config.toml
model = "image classifier"
dataset = "photos of arthropod specimens (BIOSCAN-5M)"
train_examples = 48750
image_size = 48
crop_scale_min = 1
horizontal_flip = false
targets = ["order"]
num_classes = 18
arch = "squeezenet"
norm = "groupnorm"
hidden_act = "silu"
weight_standardization = false
depths = [4, 4, 4]
kernel_size = 3
stem = "single"
widths = [128, 256, 512]
mixing = "mixup"
loss = "cross_entropy"
init = "kaiming_normal"
optimizer = "adamw"
learning_rate = 0.0035
beta1 = 0.9
beta2 = 0.99
eps = 1e-10
gradient_noise = 0.3
max_steps = 11800
batch_size = 256
epochs = 62.0
lr_schedule = "cosine_restarts"
final_lr_fraction = 0.1
warmup_steps = 350
weight_decay = 0.07
Rows from block 5, named by matrix and row number. Rows with one number belong to one channel. Each number is 128 + 32 x the weight over the matrix's rms, rounded and kept within 0 to 255. All counts start at 0. Numbers have three digits each.
# sq0: squeeze pointwise conv (model.blocks.5.sq.0.weight, 64x256x1x1), inputs 128-255
# e30: expand 3x3 conv (model.blocks.5.e3.0.weight, 128x64x3x3, transposed), outputs 16-31, a 3x3 kernel for each
sq0.1:149124121177146090119161135089134172156081153162134095076190124138185117124152161182159169157145117133120115168136182160074089144109131171091143135102098129144204118133104128102050135095122162114181181135136069134131114138129145109193122194141107133080140131124133110151156122123111077143112081160152162082057149001151110185105123094126107094083123118104161153142143193090091106158175
sq0.2:106130059095114138105110137140185182131082150136051114132110096065160089126126145190158148063091154127124137154099084172144160113116107105088131165112174117092131074158061110125150135122120116071130104105094136134151129112121082108168162154145120145095152115090122080062108145116147056080196112071154055170134160118099141089140111163094156191117167081121105167048199107146144143143149
sq0.3:173181159106080149155118157148160136105130126184152131094114147121085193167170131087081062151107102223205205088169078200136140129149168163169072161141154140107143165114093109109084084077148144177196126132110104115082136138092154126129161087123149168123128103072122121072149100153142139172122144158139212094159085164103140119106114074151129140113147079155100116151128135114202094154142
sq0.4:069133158155126061090140168199160150081146169129155082204123146094171207143098167080154096154086165137098165071107194112169117174069099166113120085143125058166079102083092086108114111133054121126041174184128122117118116160131110112091176158145121144134174155142122136176136151105170117165150227172109171146127139169123118149103118126195114111113131122116106138158147149156112128147138
sq0.5:176093162136116120111167103124114173152146124136140110099094124143081185079099121059087128098089117155139133100079166152107109132164130151151183160054084075130171074157164063164158143116145143131126110062120113166078134164189136130117151121154129102092144137058131134143075099174124120136117102136102125085112163131131111138173124089146106149131074048137129134096194067149148138092138
sq0.6:203073115098155127114077144135155135133122166170149112115137094137062166139145155136134083105157106096177035103183140153134100089126165141135185133144138131121069154130133140159147185125116138146099178107111139133117144087119098138192166131088072127077144139144115084151165101160173118169154091127211090144134104149126160137120121153159164130089169164147164141119182198117111200090110
sq0.7:107097104109099104101091089151104083095161124127149136144153124144095115194129106100106152121147155210112136139127130150160184139119144129189166148131165113110143131110163093138089137124053103136091145169088123135086162130169156124142154109166139111128201121146194140177100105145201069148143131102102172050140169128147141139113179103109181155079125106127163175134119104120142115127143
sq0.8:058129089086133132138103149177150100102157113147106100133174121111129106192063123078153117116115149158108049096100152161123174078092189163167110165133138136156180116086092142129095165148106142126084102153176158080109145113149071120186087116102151126118172077180151086136110164104160110141087051159142198137150123068127171134144162139095168102082119121137142069084091144120137141164112
sq0.9:179149178200077127060131140149099163079081163120151182195151073125109157166101100150139059103152109146148134129133111159108167091042144078168110114122082156130116184140101087154099123114100133154155156136155112110143071174060169112154144169084154140144144127197140148175106126108106113118110129113040152114095156172114109144139158146096092075151123110151175118098200167157107098104120
sq0.10:151136117168076111085116087171126080128154187076119126156132092126127175062133162144162125066113102128114173115061098140091174117115153100098167126110098147138126151149125124162105097064119128162120115111097131149141100177103129119105132168122102178147143132125152125093117099144104113131118151056083095074123137040084079176125170153109143147136171147101160126140130141106112131144133
sq0.11:117096183174081187131113110154198114143160113104108093137087141062115157087101169138183130137149086139177168124140159216049089153109028099129082166096097130087164046118123106131098116107101140119127175152132107124140064053130078143142109078152176166106138137157099105098183101131185099147117153191126100106097137124147145140139106159110128116116103148167127179133101171137132050110149
sq0.12:102160131180079089073099131177094118071113141115117045132118084089093141084107117119158155157141086176102218158120160171124133154119146077114178110063140080162128131122146074107141170074090146132083117145110019074083004116152124109117103096126149128186180102154157154146153054098142142137150130102124117125104093144156089115152106151078113124074137109161160163170111122154100097185095
sq0.13:149132151138182126161103150074204150166154114110121193154116109132100155155138177091150112165150133117150139086157096135073114189117129078104140150105169166187097140076057123110106154139121096134218108169073186120107080135111120143150180109119105143094093119101147105096150150088160121081144104126205051146151078113085145109105150161200112118124120187114146146085120182211145179108154
sq0.14:140194129095118127150142060112147168186102171157138148099126080089126085109108128168075161114112121191148108127214059076155136105115154165122125137138094130117091119147136143143125088143133169148180120113140133140144080091117134108082086124102095118082065108115145108159061200184104108118119138177110155026124139150128070121093178128147088127120133058144138095135125105135122148181115
sq0.15:065102188171102134136037160140160053110136173141130144171105156105127166145082157162135127151080117115150137130172167092151124093090082121131113165155136090156097117125093103127138079140092111149128160153106165092138090083138079124082133123121123131115140110130111194168138181124157110155109109146111103126065127078102126130114131174145145108155151105161114128141117152136135097113091
sq0.16:105119187089165067179074117152115103145118165102136178118162142147166138151103124136125126151137153169170136102146098138143086142142102217118127132144153069126113090119138105111091145123127173134112124041093133050104139121127083136067161069145148187120096131130149131088115140146165099148175132142198175108195135142084163093119092140194165100108154110129055116142116095152160109119148
sq0.17:115123140140172081138111137132111099112094052169148126087089106145135120070083084070112146093103104125088094081155121120112113132123177137135121122071229130097173087112159094133189136078102113127123074140175122088092177137098153111154115116159130074163130118171068049122092099127106124122104142147148089075135117188128146128090166089069130090072127159096167084142126179153144130152110
sq0.18:116174103122121082094102054093109170117135139200131132157206143118174168207169117099084138124083139107062123179082141146106122095091163081119162137083162106114150084128133098098147138126116125042063083130099154140096120101151132093209112167160125067182178128156145087173117074088154192068101131167162116179162105211104125146141121095117114169149064127111166142113171084049130171134136
sq0.19:073089116109144089083075120098136145132082120137116198128147173131141088137157120151174136144128132147062073101126136085167207047135174148104101119109215082182112103139147150171092104113091156104133090141120071090105141126123171115110109164107160124112141111150135109141133119128151157116133129121115142133127101151092206099126171161080140101082146143112159100113114085116123099124120
sq0.20:153090089102154090089102164136114142141087098074143075101137171167120113173137113121140063126157142197147089088123073144169146094130157145149141118094104106121131211075195119136131106105130165122102132127179132145112158154126148130136149155134102129066093095113147159110106109110078111130179129124122129088156159140154204105139155129076185172110112122105105184107099115079090132127145
sq0.21:153126126047147093120160131162093162155090152114125105134100146124125143119099103100130110097152104117101097116134143169142163183058193143114143081135164153094029114072140118157116153142087165111152140177108150073084130147125098129123109130116155116075147148165103145111130129108150132130147111077167104168149149160123128159127110148170148155130142150161152107148104141102088147146093
sq0.22:145185112108155046109065129149143130173117107169166112071146167157112121065139101141107161111141098090155092161122128099107154137143116169125141073108086159159220083189117178162050120166130170153102073137105118125119102133127067106149126124136127123148107104118101070189093112158086056118057116173112143113109037144098095150154115084104133105131078150126100138144167098092155173134099
sq0.23:135151072085145074138158168141114081145108136119141037131172103122092093158113099133107153114187102165061130050142121128167136122129151164144114107114214161159144121109182167125158142110145116074163104159171150105162139124129067140178119165147165066160171111185154093113064080124205132112142174195107227119079089142121114113116125124072137114159131121094162132138179074182147108132195
sq0.24:132140193163115128121137098133168110087148152169143134113164156103123052096095145123118115026173107142177102117111089130084098109145165149043138124098121106162117128119149109147136068058136152169176154110173115126129181171069189108136163132139155109140115088151086081152149114107061129017100099109161129077119139123150107142110152113165191152132128127107134092171147130163149101157137
sq0.25:142126159088155132056141105109156150096161185107163158224126129118087094077139051133097056109111062160130166168158105166142117151115108141120139142117125110172143137109048146188126137090124108141122081183133115106192129117082122095157137172121147157124078097162095216151156123122071162135123110049100130093227161109111149137081125105140233145172136080035103114218143155200207093132104
sq0.26:083119147170081178104065100139130157113137187137140074120117139053111124124116115133112136046161125168152161160192193154112096163144154055121149158081133112140161122130115104169141136150106173150116130134147059105144128108133087130137095096160122145079087132100078132141105026143140140139067110137115190065059155141133109087104147144177221148114161162192140127116155162095078109138167
sq0.27:095050054075062110098079117139116130096067120080161162180165110095150084135090151151138137053121169169184110103090089153073119139152103120075134160116082153173156112130113161154135137089156183139091084140129098134140144154108153072080158086132127138150165075096048091062098166110159137092013083144093121056218155088105191125121138092143181180125153135108076197136136131120097110083124
sq0.28:185089151136128169145095119143122121135142146103135162183119162050111132050092124135098124084153141129173124092172107122099098133139133155133129142135076145153124132082149131120101114170135125194076157157100150098129098142123159141109147083134115166052129119127080162113179162138171122178152164133139157130100158161127166129123123092205149115125132136155092150141155148133136155157082
sq0.29:111149074127200093126158123151077099122120086094139161160128111140087115135110047113140144117139105076151090145117117114128178179142106130150221146106143105087095140110132132096110157122106114152129079191127134123094163114158162137186111118117177125118192178130045081087141180128157135193183135143198180157110052141145151113122104081136163093081125147162175131104146141128126179181143
sq0.30:093143042091145114098123143181149125163090131140085132162154078115139084101120098131110139122126119114121149154106132121186139097113091189111095099096101111135158128164132140168126131122127095141164130092150143149150052081130113142151212155152126140110114078045161175119140133149113127099122122135125093124124165103108093152152123136092108121184118108085141084178127042109104119106145
sq0.31:114168089113140110126088105171115101081136129094118126118169158124157124095136146164086165143081134161145142168159197090164150110090132115136176161160118058144119122144123166202069161088122103084116129103073156105126088065163107121114127127174117137114098143094163167155165137162180095109180112109144136129124152158138153069163129172118108128123157096111143158133110055130117122154107
sq0.32:123168165098043161109099124166175177095119104116125165060138136111124083150115115139135138058167070147135175140154086102154084112147072150108131157077075092169128156150124150108133059025162110128128092092146176145151153162079110118115184143115171159117114163063108126092119137143082121127088160066016130058171136081122159134140137131196149148122145123130111116074147123210157079148151
sq0.33:084094109088112111170173128010157191178117133152161116163124082148136092165181110098092111174120071116172105159100144084098146082151154089038098067135152188139111160174118121146141092103128129136151117169155173112119166189113049126142155056059135150145089122224145063083076141110091130162033134109071164173162058189044092118156144148179149110051133178139173113126109184139117181110123
sq0.34:117157092088157058159095100134058073059126107098110121136107137122161145180156140098109143171094150197131134132157169175133184166152159125128114105168147123149067118128076135124061114169091133146118124117139138094099117095159121113133113121105133136075088158153125191165211123114124096164130179044178143118110028171132098096103066147150138107166126134152136110170128066113144122146141
sq0.35:122091125133146153095127186116121107137118121088088145177125155083139152114105121115108109071167176171105093125103098092060159180123145100073096142163167127103127127108143104144111123131123148169134127127092152148083124157149140140157127131106152154106114143170174103113112167127178115150157092137122070152122130138160149147076166164171145090117160121129059131176163101078180181095139
sq0.36:060142101112083077072115156173171148123088204127165139150153072105162131138114103158161138077117046119095148136105117131069097135039105150086112125140133121165154131184127160106120111096123119129116088102100137145143083130137057076117122150122099172110137097133115163122080149172103089105108085110006082105114175051059123175123135164063131136132158064066145132088162136160073020110112
sq0.37:178078113122088148135082148077142127128091129127162103100122143126091102149174165147150124075141104113170139109133126194120084150175085129052187161105130136152131076129152144166142178115150119117163140101166178148161120145109156112161146100136149077119142090129099138126183161128120105068106132120086104131126141099151147147121085095131156182056144119125156126147147153156156089159149
sq0.38:082121182116120135151159172106181129119131173214181153177122165082165113151132120113154043158113135116135161102125141125127082116095128105119141149112072166124083105112126134125182134101092169098162204164160142142153106102124086115081134154070136124153100141209081181148125022092099207107109173151070094169130100131069168137076146130145126119163146096094107105143143176125172112147088
sq0.39:165080127129118115156073139175115148124152170136121145160139163108106120148157119143103137098151143126137103137051132136140073070109121134114143157094119045139185203087092103142173126120137151162154165161143175117146089129185136098121138103100174127096144081119154146191125113168128142139067052129061156144150124137097142097100152144125123086132147142101130127132090097144107154150137
sq0.40:189123147111157130117137165134129125087153158088133061094039121099116093162113114159117099163142076147179162094168115135155109165138062131123135150129125099152081062067112090113050158141104115186160120115099192151172126173118142143058139112115035123120111136097105104106057104111131098134170105099107057082145115105099148129076149135180118129184150126145034083190143085135161133181126
sq0.41:109136149089144160114140185104068160090123145112136124127139141117056127117169116149144124105100128119149148203106168175179114130140091136069074134162095070121164162133086121183119169128143128136162147129082097220180116143111147118117149205096099152119091152108118141073110128119095126140144069108095136123191153187152148119140135117126090071147096110080081147075130149151110120138100
sq0.42:143088136093101161155127143138146130130139129134094139113067082131129125194106111151161068142115135134123102131112106157153084075088110103148172117090120104107185132062143126118149148120108154146118162101089145144181109157132116118111132096060164071105132122050167124062104078090103027094177109099125137117140087151123160062122168133094109161138109144094114187172139085082177153162173
sq0.43:089121110094118095075126104125065112144133123078185115129173166156144142164127107147152133126162126165065156105171179116141146141118198165153153117131165136135096101120180085082164129127105087119089100125129108085132162098132150146091128131138113067090120154168139111114076123096131135133149145128147084109094172150155105138153187099114128148104133076130131094160124120112121144140146
sq0.44:156176181126099140139101157192111146120114165188194101124173133059075109170132150101169102114171081146153124143154116191165118114135149136143125143150088086166074122081144119088123134103176102122184152061114153164119071142121175128109122101121088109096117120000153123076107112126136057081156114125103090095117136098156106124118134110148151105119143089130103142147173118127180157159093
sq0.45:188132164122150156135126170174122134072141147099166102128104128102096150134086131132140125072173085098130198101146124148121111148145160183136147077076158113124124104070154113154109092112123060138139190099153153121158117132117160113114104110082093092100109057112108133109162132086052060084175160173138141114118159130127121144130116136144141145141124143120116176154098114088162096119142
sq0.46:186160151101077110122104138194118131133149129166132136138154102160065153170124078138070102125121164189112151199110141027210135113113138167187149109172135095101168112181145131140082135121109106107089151139123141083096089115120124150125061153187141199166102139149150184155110106176141075114187161146134157081143168190156129106127176134113109081153090052101121123129106134145135135117102
sq0.47:138131102116107123125076120116113090135115128162087132150095174093144119152064125172164136175098159118114163152160146174153144155115169112117140135130195070230141120131093145095116131142125146159106121089119147125148152121162159122130139115130135111148147152186152140187080126108125086111153115078120162119152138134134142120133125131151159140120169097130096132188134145160129112120130
sq0.48:127110174144139130133152104206187102113129152138068107097169121150118176159175152111086082088087102126092127113103130094128141183136159127188139105076085181137094105099187119191142119130114068106131174173131106090123147151121205131176124094134128140114114071136090115103180126137082115066120110170174144100083149095146091194122127172110145175147102145117182131138165155116113123134126
sq0.49:164122095102143110144103123066129101110158084156145161164150080147153137155151099094099143118178080135093141113095099108151130100127151127187100088113138133121173133171172205168091120122127164094121089177143136178085114140120196139152154136167191067123100082107141102100107114107128187094127139197185140074151095187152077074110162119104095120139146095113098132132173121112119133123149
e30.1:152126114093126109084143109176146072169119131129138185187103136163127062101076129160141111099126092113157124157139113147174137122115123109141188203218147145096145071133128070157076121133118104148108148132041129118138150090180142193107213149163123156166171194173150154158167146139074091089111105170168092168221145137167201128081167054095137077113108144146117098143152133156140100145111125111046130118132094138086113134241151141119118
e30.2:133085127094131124105070158109139109126159076100126116111129117145120168109149142160124101075148121105065104169132147128088121112073088092134113132176152087131117106125138139091127063082152154150148115148132141077113106183090158147147083071134066104107148136112088144150096152117104192133119067136081064131097086123112095120107143132110132123109120058130141154128135161113074111105157116155127147145176115107120095118117168081103129
e30.3:094107138126086186186152131172174139123193096116092141139093176209150060137114105098092096054071183153076122158193116047141099153136154132081110089154097124141146100111104096164167180115127120100170143162163142111115125101087094130080077155109091072164118109129107133144138174104144184120102084142084188128151162154158107163095164080132116080104140112154120153097121127104184121047127194156091148146146095099142163134140147161157112
e30.4:126094157146103143124053149129130115102114167138127124140073156104096083116079165041091142103123070115161084155142067154163099164146144106131145102141115140201148131059153150118214201090155112126132203094138149169136140111109170145149199083186074141090085074192108079136178177127160136144095140166152150070211164138163169155111116113125219085187129125144115112138107164142090133144160137077196129063155137150092195161134062110184195
e30.5:105153180124108193194173108117114075110123068164102095145153078070149112150106121128170193117150174080156112130080127177193129121085176108120129151142102110177135163096105142129172104069129117127138130179099121141144115132166088091138120139125152082095130164111106068176159147127142068103141157214143146157155092102123143118112143119110114068116136112124132094133134100119110131099111160138080161061119114163072150127188156094090103
e30.6:122100130143077105097133145087146097130135106118153085140140147130092114134153094121148120191126170117121141098106145102092161079126119136140135167124174165087101135113159107143147129118115187088086131068111186170153106152103086156170126168104161135128123103059202079157111205133169130106111156081121135145116118086134066119184151137125146151118158102186159118172128178192139147170081156120136161089080171138102063163120156158125048
e30.7:122090122119146163129142117081103109097118128088136091116156170134090087184105170149148128116145078153128140072126097079125101133112091157097122174117101083103154164206173095089128087031145118117034129120159120121107134130156147139108148074098139083088116114149068109119106172106089089189105155126222122104120110118149214186123095077119130127134163163084100149096170105121082099164091149125104114131134153115115118115113130130154157
e30.8:047130067127126149088078102150147170123077145118120155155107103187175167170065118144142101155141112110089148113155120110118160088121124126122054187129086072228129114136137175080142111177133174163108080137189141112094168133090129143145146162137136133102134078103172114114140098059120110088101128102130057148091093088145134163145158177126107117115130134159181126221155142131170121089139067127120116079093112144130091121150096114049102
e30.9:102068147109128112108154151188110150120162151131151205083121171137124117046088122109123142139130144146127145110168122160151134107080150125100146147076129151116141114105075168128125128087140128139109086123183102093083138139131147135124108182127064175075069135110119175121119124169076108125154136123088126141191064142099141052138128114110141143154090082116148161161045154108133076145119140158111124133181144184106114115149125108153121
e30.10:104123155110122097095126147143133142118107120101134144123151113111083118051073167086133079091127111135154145150122126137158109154130084151101121098119138229172140099127120046115099128093100105138120155116121059165106129152152090123128061129154105079112091165123081079131124171113149182105076058154134110147132133100090132092140149117120123152158110139164125108140139114127148098186177171148133107114158139088150142139182122125104081
e30.11:113129141140103101120118139145108109157133127146117133107180082110091136120097096164085108159153175147135152160066135112159127166099077168124095105174144145169076095147173085118150195135146099177112181143128131108127139061176165149178150122058185150188122148112103133107151090126071125108158157161111067059121140128147044142124114113093113128124161113143159186124116157095153163140142166185094130101131154079112082133144081149187137
e30.12:158116165126117049119151140133144162106090152112078087086065146141082108139175122145141133106078160156156123131115103123142120120121098088113117085134106148101048124143176117113111055103081130136144136077081115139115103185109192134129153144087146095119119135165130135161089152099085101138147099087081107129117139152118149106125043070174104077124128153110186183097126147119113172087137122085080150119160123102100123094051150123106140
e30.13:121119186140147127109143133170119051156145094124128137146168094138107102106103105060124131125093129156137128067120089098120114089169106133143172107126109152078137141151075154138163113105132127139161129180123165101110151093145142188152130122084149154122141150130068104137114166195148121151051164152111134153149114147160103155150150142191124067153132083129180166122184132102176113132084152084152150162077114202139115104099124089168136
e30.14:158139180167140156122126138123133087141172137138110113176113147158226119071108154123109176179123127059118095068144154122143111158079103112128135102127152086126143052100121133099173151177179140170093180099138147138111131079165150102176064150124157157156130160112076126132149110151145150174140166184113163152094113142133132146141128110127137161169102097139133212096143133112093125087134147140130124130151054115147154166151139178138103
e30.15:161122117133117166116105138128138153144138130123165109134128123193142099101164096113101114122138175129118171121135132133142138163104184162107152108119094158105116091139163140121159108132045145091079138122162069107149148148146166116149104160140154103170120112157067129087085107076116152185102140156103098097171132074032090128146176130153136150130140187125111157076214111139090096116137131130182088147069166069179151166168157130085123
e30.16:121118113128098149120129103163134165109098130126111129143133188096128099162152097146101174161152132135107102091104138095127116145143068091137120111171102069162139044167088126176118124132138176113120105142211091129130084139137097154029137133141097135118129159087072125085138105123153120174145217157099061134124092105174059199138108133159137145158074196135071150084108125066097104155079169162126128139145190084089133057066142135177105
e30.17:083094134095053111152099055063098159102085105154094075111115140140152154163126089156128140138082084166113129120137116132123144108116155163176151130117146064113161159138129143134149110068108171098128129129104087085079140118152173093080121168170167136134086125068116120176090110068205117113105133116120113081139123131104123115069059067148132142081067119092124125064151157079087154156111193133062171149117126142141140149142109144094127
e30.18:114083141088119189160151097143087132088145147155120151163075107121166084175161161148142160142065102171163151147128081135169100143125143088089139058075111145131117111150102089115050114106146139155123183171142123098109109177099138101147121091154166082113127160107101175171137144119108122131119150106066167114164141127113157123131146164097150128144121171116185118128082077125171119121120136162076119100127086107152127129120154080123139
e30.19:082108145140146175109093107135119109158090108139090150102153140163146091128125090087128130164137161170114037127115086160134089097131053097079121128140127127159139083091182171071112138158049113158167103129079088131083040181134103080087123147078137125176140149105084135135157146151137138116106123107122084083134210093153128107150145142137160111138114142099091071136113104132079099111091178132122116131101107108094149070103182067081104
e30.20:119168093191110105132113078134133146090114116128108180140109148191178149166169177128127166163177103179129145129143117135073122158161165126125159141143186179137194107145158115181089082143109113116131182094105146079132102134153144117108111049157157134143064103102113104176193203220179103143163127120132169151151137089107171138095155149171171129118100127068154105203160099196067162086200145109170119114079104091126103138142087101140162
e30.21:155111168121151147148098126086168088148167149095105120099147089134117160145082125154099102178120133060135140147134121113161131139170178122118162168073115173173129094117164179211122102098110113189114153138141148108129097189107087135081106117099120133075156170129087111128074079121124106137077090117152116098106122192154155171126105111160164123166153124101096129045154156116083128148081126175100087127214151108170186128141115128128112
e30.22:138171099080163146150035104155168112102149123095138148102130126171160169086201115090120136079101134152148137120185138125167163103156155142133147101126114080092152189108145165136138123127123151087147120099152120098121097098155097089172124130104143179158088139161122131147153212187128111111167081140078131160095114117172166167089077099107105066103101040110103115097157127144130131127123119133109118112117142168123143115192118127097152
e30.23:053120142096136043143142140089126137094095068148114123206159150149157100111167121106141170091127074119166054165163089142111102046137145177028116122139144121136113103080094102106080161074118103101119145137147110129128112077067093075104093110078137203124089102147140089122161158089103112089139088080126196174070082172163140116129129069155120109114098108081142154123101137193126139161159181108155179135113089058191092109109117074068166
e30.24:128083106146177156164143135098164141130154159146130148171153064093104104170106139138155174094185139151118158143110176126110147114107137172127180124156126137218131157139091075119170165156062147110087151086162144117095162090105178113071117124136140126179162085168109127137160125091134108049119081143061158170144104169090111145100213168123094180170143151166120130152147153113145149128142121111120174105108133128101142135163131160134128
e30.25:131100145152091084108159137134148116139149118152128124155109103101149184128040125167090129182124175134074145156107107168159079162151136154058173080200148125169158190146149185167192101096113116165168142176116150135104097135119121169172088149155143130108135160140138107130054106142126162121118161164140094108145092150179077159167102141165090123119104075164162087147114146125105116114129128103123140166128090149142194155155127187111179
e30.26:112044082121100046153140088151076086090091150140145127133138114139129108075095132119099152113114119183121111137125097115061127159088141106104195104180200124126183195163190086137183090133128121117122158128119120136169142114185149108118181129089094126105160124140164077101152142105138163096126202161077125176135125084125182114129134118168182136173105117149206168126211146143112122116087140132073125110173163128152152120101088166145141
e30.27:086118098086046101079143164114176143131091128138138131146135119126167075116127120136166200178149086108144080106195107196118143061168140117138068155114109132131103205175157162136118151148104150201137140144158069191107048119090099099152184114145108084136139109111116098103172163122187148129114061056163098121133105154068095142160143127109118182145143099073142110093180115140170146112127117110127085118081099173138095173133121079114129
e30.28:093115095111154132102123079130147120105160106081137123163138089072150130113199089120126099115097101082088135133034122105109104182042104064105128062151141107171122097096130138168121127102140115125109103157095093165172145111132174101083152142094139147161123091140081110164072127157110123181058144179092121135118085104115142068135086131100196143122163152177163128140141116127081199142154152109125159106123088124130084148099157114094107
e30.29:202144149123133113147093116110173175123132137169149137099145130151095118085093128141117047188165120113122047116118097163138122110074128074112087157136108112075100162171072042075108145093116108160108136136143156129122129124152123170159112103074073100151168143156080145075166112099127139187153109086174079109158150111147079129105135072152123116142069145141088143161113201128101133089141138145129107129101134080131117143119074202153102
e30.30:181082133133155208069142119176133094169126092116107129106150196147144130148085139139157167142158165148140119145105102113149129112123130121093151078133131121164080129119140075074123116115098143118133125169145144186162102129139156106131134104203186177083153166115126111111156143134127158141145141170088117123198127096109124077153098137116103087085091092146156091156144117102140120119076136127123116151109143180070116151132079145110136
e30.31:158124161142150087148124113123131110121172124119127097117139127102123126109138153110165136151148106140135131135091129141087092133076158141134103065196107120092135106093187128149145083084160110060121116118112063161095089183154122104155141104134124104128106124134105076136109132108105137101090110185138128121091142118111087131100152133171147093144145094102091128128167168112115087153092139163145135116096099097154157141154093142137138
e30.32:151158141105155119137111076172164097143123119065129094091147116134117156156110121154141105123141109130160144147155156105088135128099139140085150166156132148149111089095140124106152120110152079096168134146156131155129164182137140079122066084165125135129091164151097128160218135085135129101143116102148120115135177165077132098096141108133141145082111198074140096132137137147082105131097064147171085104082108208133085127147139118159195
e30.33:142156086185136154120151121117127112134106164088122094141106166080120115140071113057095150127174085165102139175063106060105132093143147113150131107161126130142125115151164163092181153140112136155128169127160157163144134125105145076084080113126120142110112170103146192141096143095101119099111107123095131163106122111073179140104210121120181086133086119105127120142196088119144106106106070154159140117148190128082129108129125128136186
e30.34:094163145100088179130122137131159108101114092101113066139123142150160142109134101109104131176184093098090122114163141183088101166097151097094195151117139132078038096071087125167092176086131141103079115106101123093126074120144180114130169155085121118164138105130129131184117186176126154134076140126129089118141154129173119091220150166185174136136136115126087101133140136110102100082143164086121106113152100130113099101115212119121193
e30.35:101095199126069105128063115136059131115130135090038152147107138131129119129117092173172102070158156150096088078114162126112112121120097117160052130124124112091131097129102153120067080108138117125057216119086105113190154126211089129141119115071127083135119148173168072161162093080093159139101101093090180121131100054167102144143182096151150172163204207099152112172151107173129080151119107141077090145124141120069065116109151152154133
e30.36:121111134118114111085138108165115150147124157110129092118183134166184078134109079120182155115147146092120140152149169174116091127124097146067138095160096162119145089075126121110105117117147132109103079063155156083096084133117073142167122159190147119157082112154158121197164140120138171157140174105136128163126141117148093105106057036072171045111113068118115178122096108136153101183091147080160072116171097109122184116152200152091132
e30.37:076162114065158129132105095115115180146082077120078114151138168088150119102107136176114173123125123108059110123080111074101159121141098133134119083125150110142114060153101110074191076110120133117145139097132129103150163131104123132158120108168205149149112152115116159116133153103115134118169130083106164151198084112114108075095114112115161093163043128128118151179130128117163151148105121168128142126092125053112130129119124172107077
e30.38:133056130129148119158142170140123144112169136111165115108126062115127145137190096087101073159157142089140088120156144135145162138124130143134184123113143121168123084108144133155078133154166127082113129160191120107111097099108113188147114062101175161126111135172155212126142086173134096092139147078108121148109133132081155187147106194063026128096070123137150163146160121143121116173094140169156165124133129151167178177153127119178125
e30.39:128101126148112105109086117098148129117101079128120092143126090098113140187158153086073126173106145180109126144140064148147140150134120107136125123098152129115106092176145170168166119105115078156099123147103142186104156173101036140148130127159119089127100139107109183106136140157105113160111121172078141169107086168167094109142166098120074107104126120146120113192162154160125097154135088155170109126100200141119122141139102099146136
e30.40:102130137167123119091131064078113157043156152155102094179143185127185123176119132108089112115108173082163103100101206091122156146159175115083137156128147167176129166136098152175114096137146086150132145115070134059166115118126127128187125134149136108148153144150113144138122137118135126128193161189131080136172202123121110136158145112064112125124118210093119116155150171141190128086111121104128188157177124123114204141185205150055074
e30.41:069137086123164091098097119070093109130085065186111170164156106173166116103164117074136093086145095086074111165088146168156109183137120103168094128144168134135089135126065129126167142141125118133084109173144136122115194186126127120189168096111125104091132119121123115095165144162179134109102177140135073177144130100146128120189125085113122119096093140103133087046117090112136064122195170148140134147114144088203119124099135149119128
e30.42:137140101120154133129135113176110125116131135061122094112145072142160179106120131131113130104084091080071164109081137142147072169071155117129162153161117134075153117121106118181124099130078131094108122094117137122080092186157106086111059080114140149156172154125175119115148109150093145119135197148119128084059149079111124184143158163089119098137072046074076146118180102133188140152108110105086132124142128113128114114147201123113146
e30.43:112176079189126107089076161070095117079170113124194158099166119054128167141086106115081118109125107131106123164095168115113137133098126090159157142125207155086142119115170091137130079075146122079113126131137164136148133110096098150123106146127142109143118173104176053125098148117126087079124148094128116077117137174148157128171093147160131146158137155137125089123106076097083138142159174128168106121135118177102201085123157129167142
e30.44:108125129172171136113135128105093132154125153085162181115122100160138087139103118121103159098087156135147171128137202108087168175132142083130071094120151110063118124103137084128152160114101148133099089165096078097099063095133160119128214098146169174124094136119164079119169151146138096132123144107138093155166162143104076057093155152075135082077158115110118108144144149129139135183117178101087138124170091078151180105141156172171162
e30.45:059138105101147113165097141127138127106114146196135163165132155143167107102087105096128095138078108146183081152110113081049131171117107134109173114119164105140185107110142165107108176089111135142124090182122159087173155129089178154166151159134140087088123128166079090084101082128096088153084137084159170150150126090164159126141083140140121134121109083149065118142145147155161158111159113126075131138068170152097125151150158130125132
e30.46:143114119156138121132129130185131107160112177103148106138113106102143122137128153116067064135159095128190140091111148098122117126086192161071096184049119062112136101123201122124160112116064165087113155105146132126140095108134129171202188175137118083113131163138145086119094129107110128122121080115115070130095128156181171188136115119102159146109146127137086119114107139116096087100138169116153108122160136099082173108191120118158156
e30.47:107128149147101143098133136087148160087111087116142147136165075054077125116141116117131062131128132187114123060100080091093139106114164055143124066090125051073142114161109146187160078236088116140142153144201117150170142103123078143149108086119107104108096065091159103162084147062129158163163095164120062112144159160087176178110148139146127114207109170094141044089095116141115075129143124124108120076119116116120087138194184125156127
e30.48:119133115184135195147164132112124086149091191178138112177149203149115087069095109162099127121132101133109137123197184121080141174114183099180147179109161122143116217147122138091149077102141150165153134161149173143141122100117159116127164139139137101081107144128199150143126084092124101155087107152129130114176138092062106099085083109106134113103172098109102114135104133162117148213121101129061096104130147140101131105119143139152133
e30.49:162132144135117131147141171112139161170156175131142097153174112146134146095130155186099174142105167128077129134106095105103125172158152072173110080119107109076081062123123158099099106089151119125132120076162148072084130094046166118120146108043218144144105103112135170085112122111119107055110108155112108178101088144140102162127108115090175066118157098142141156065144139119092121115149160095139125126152155131136117121043121132128054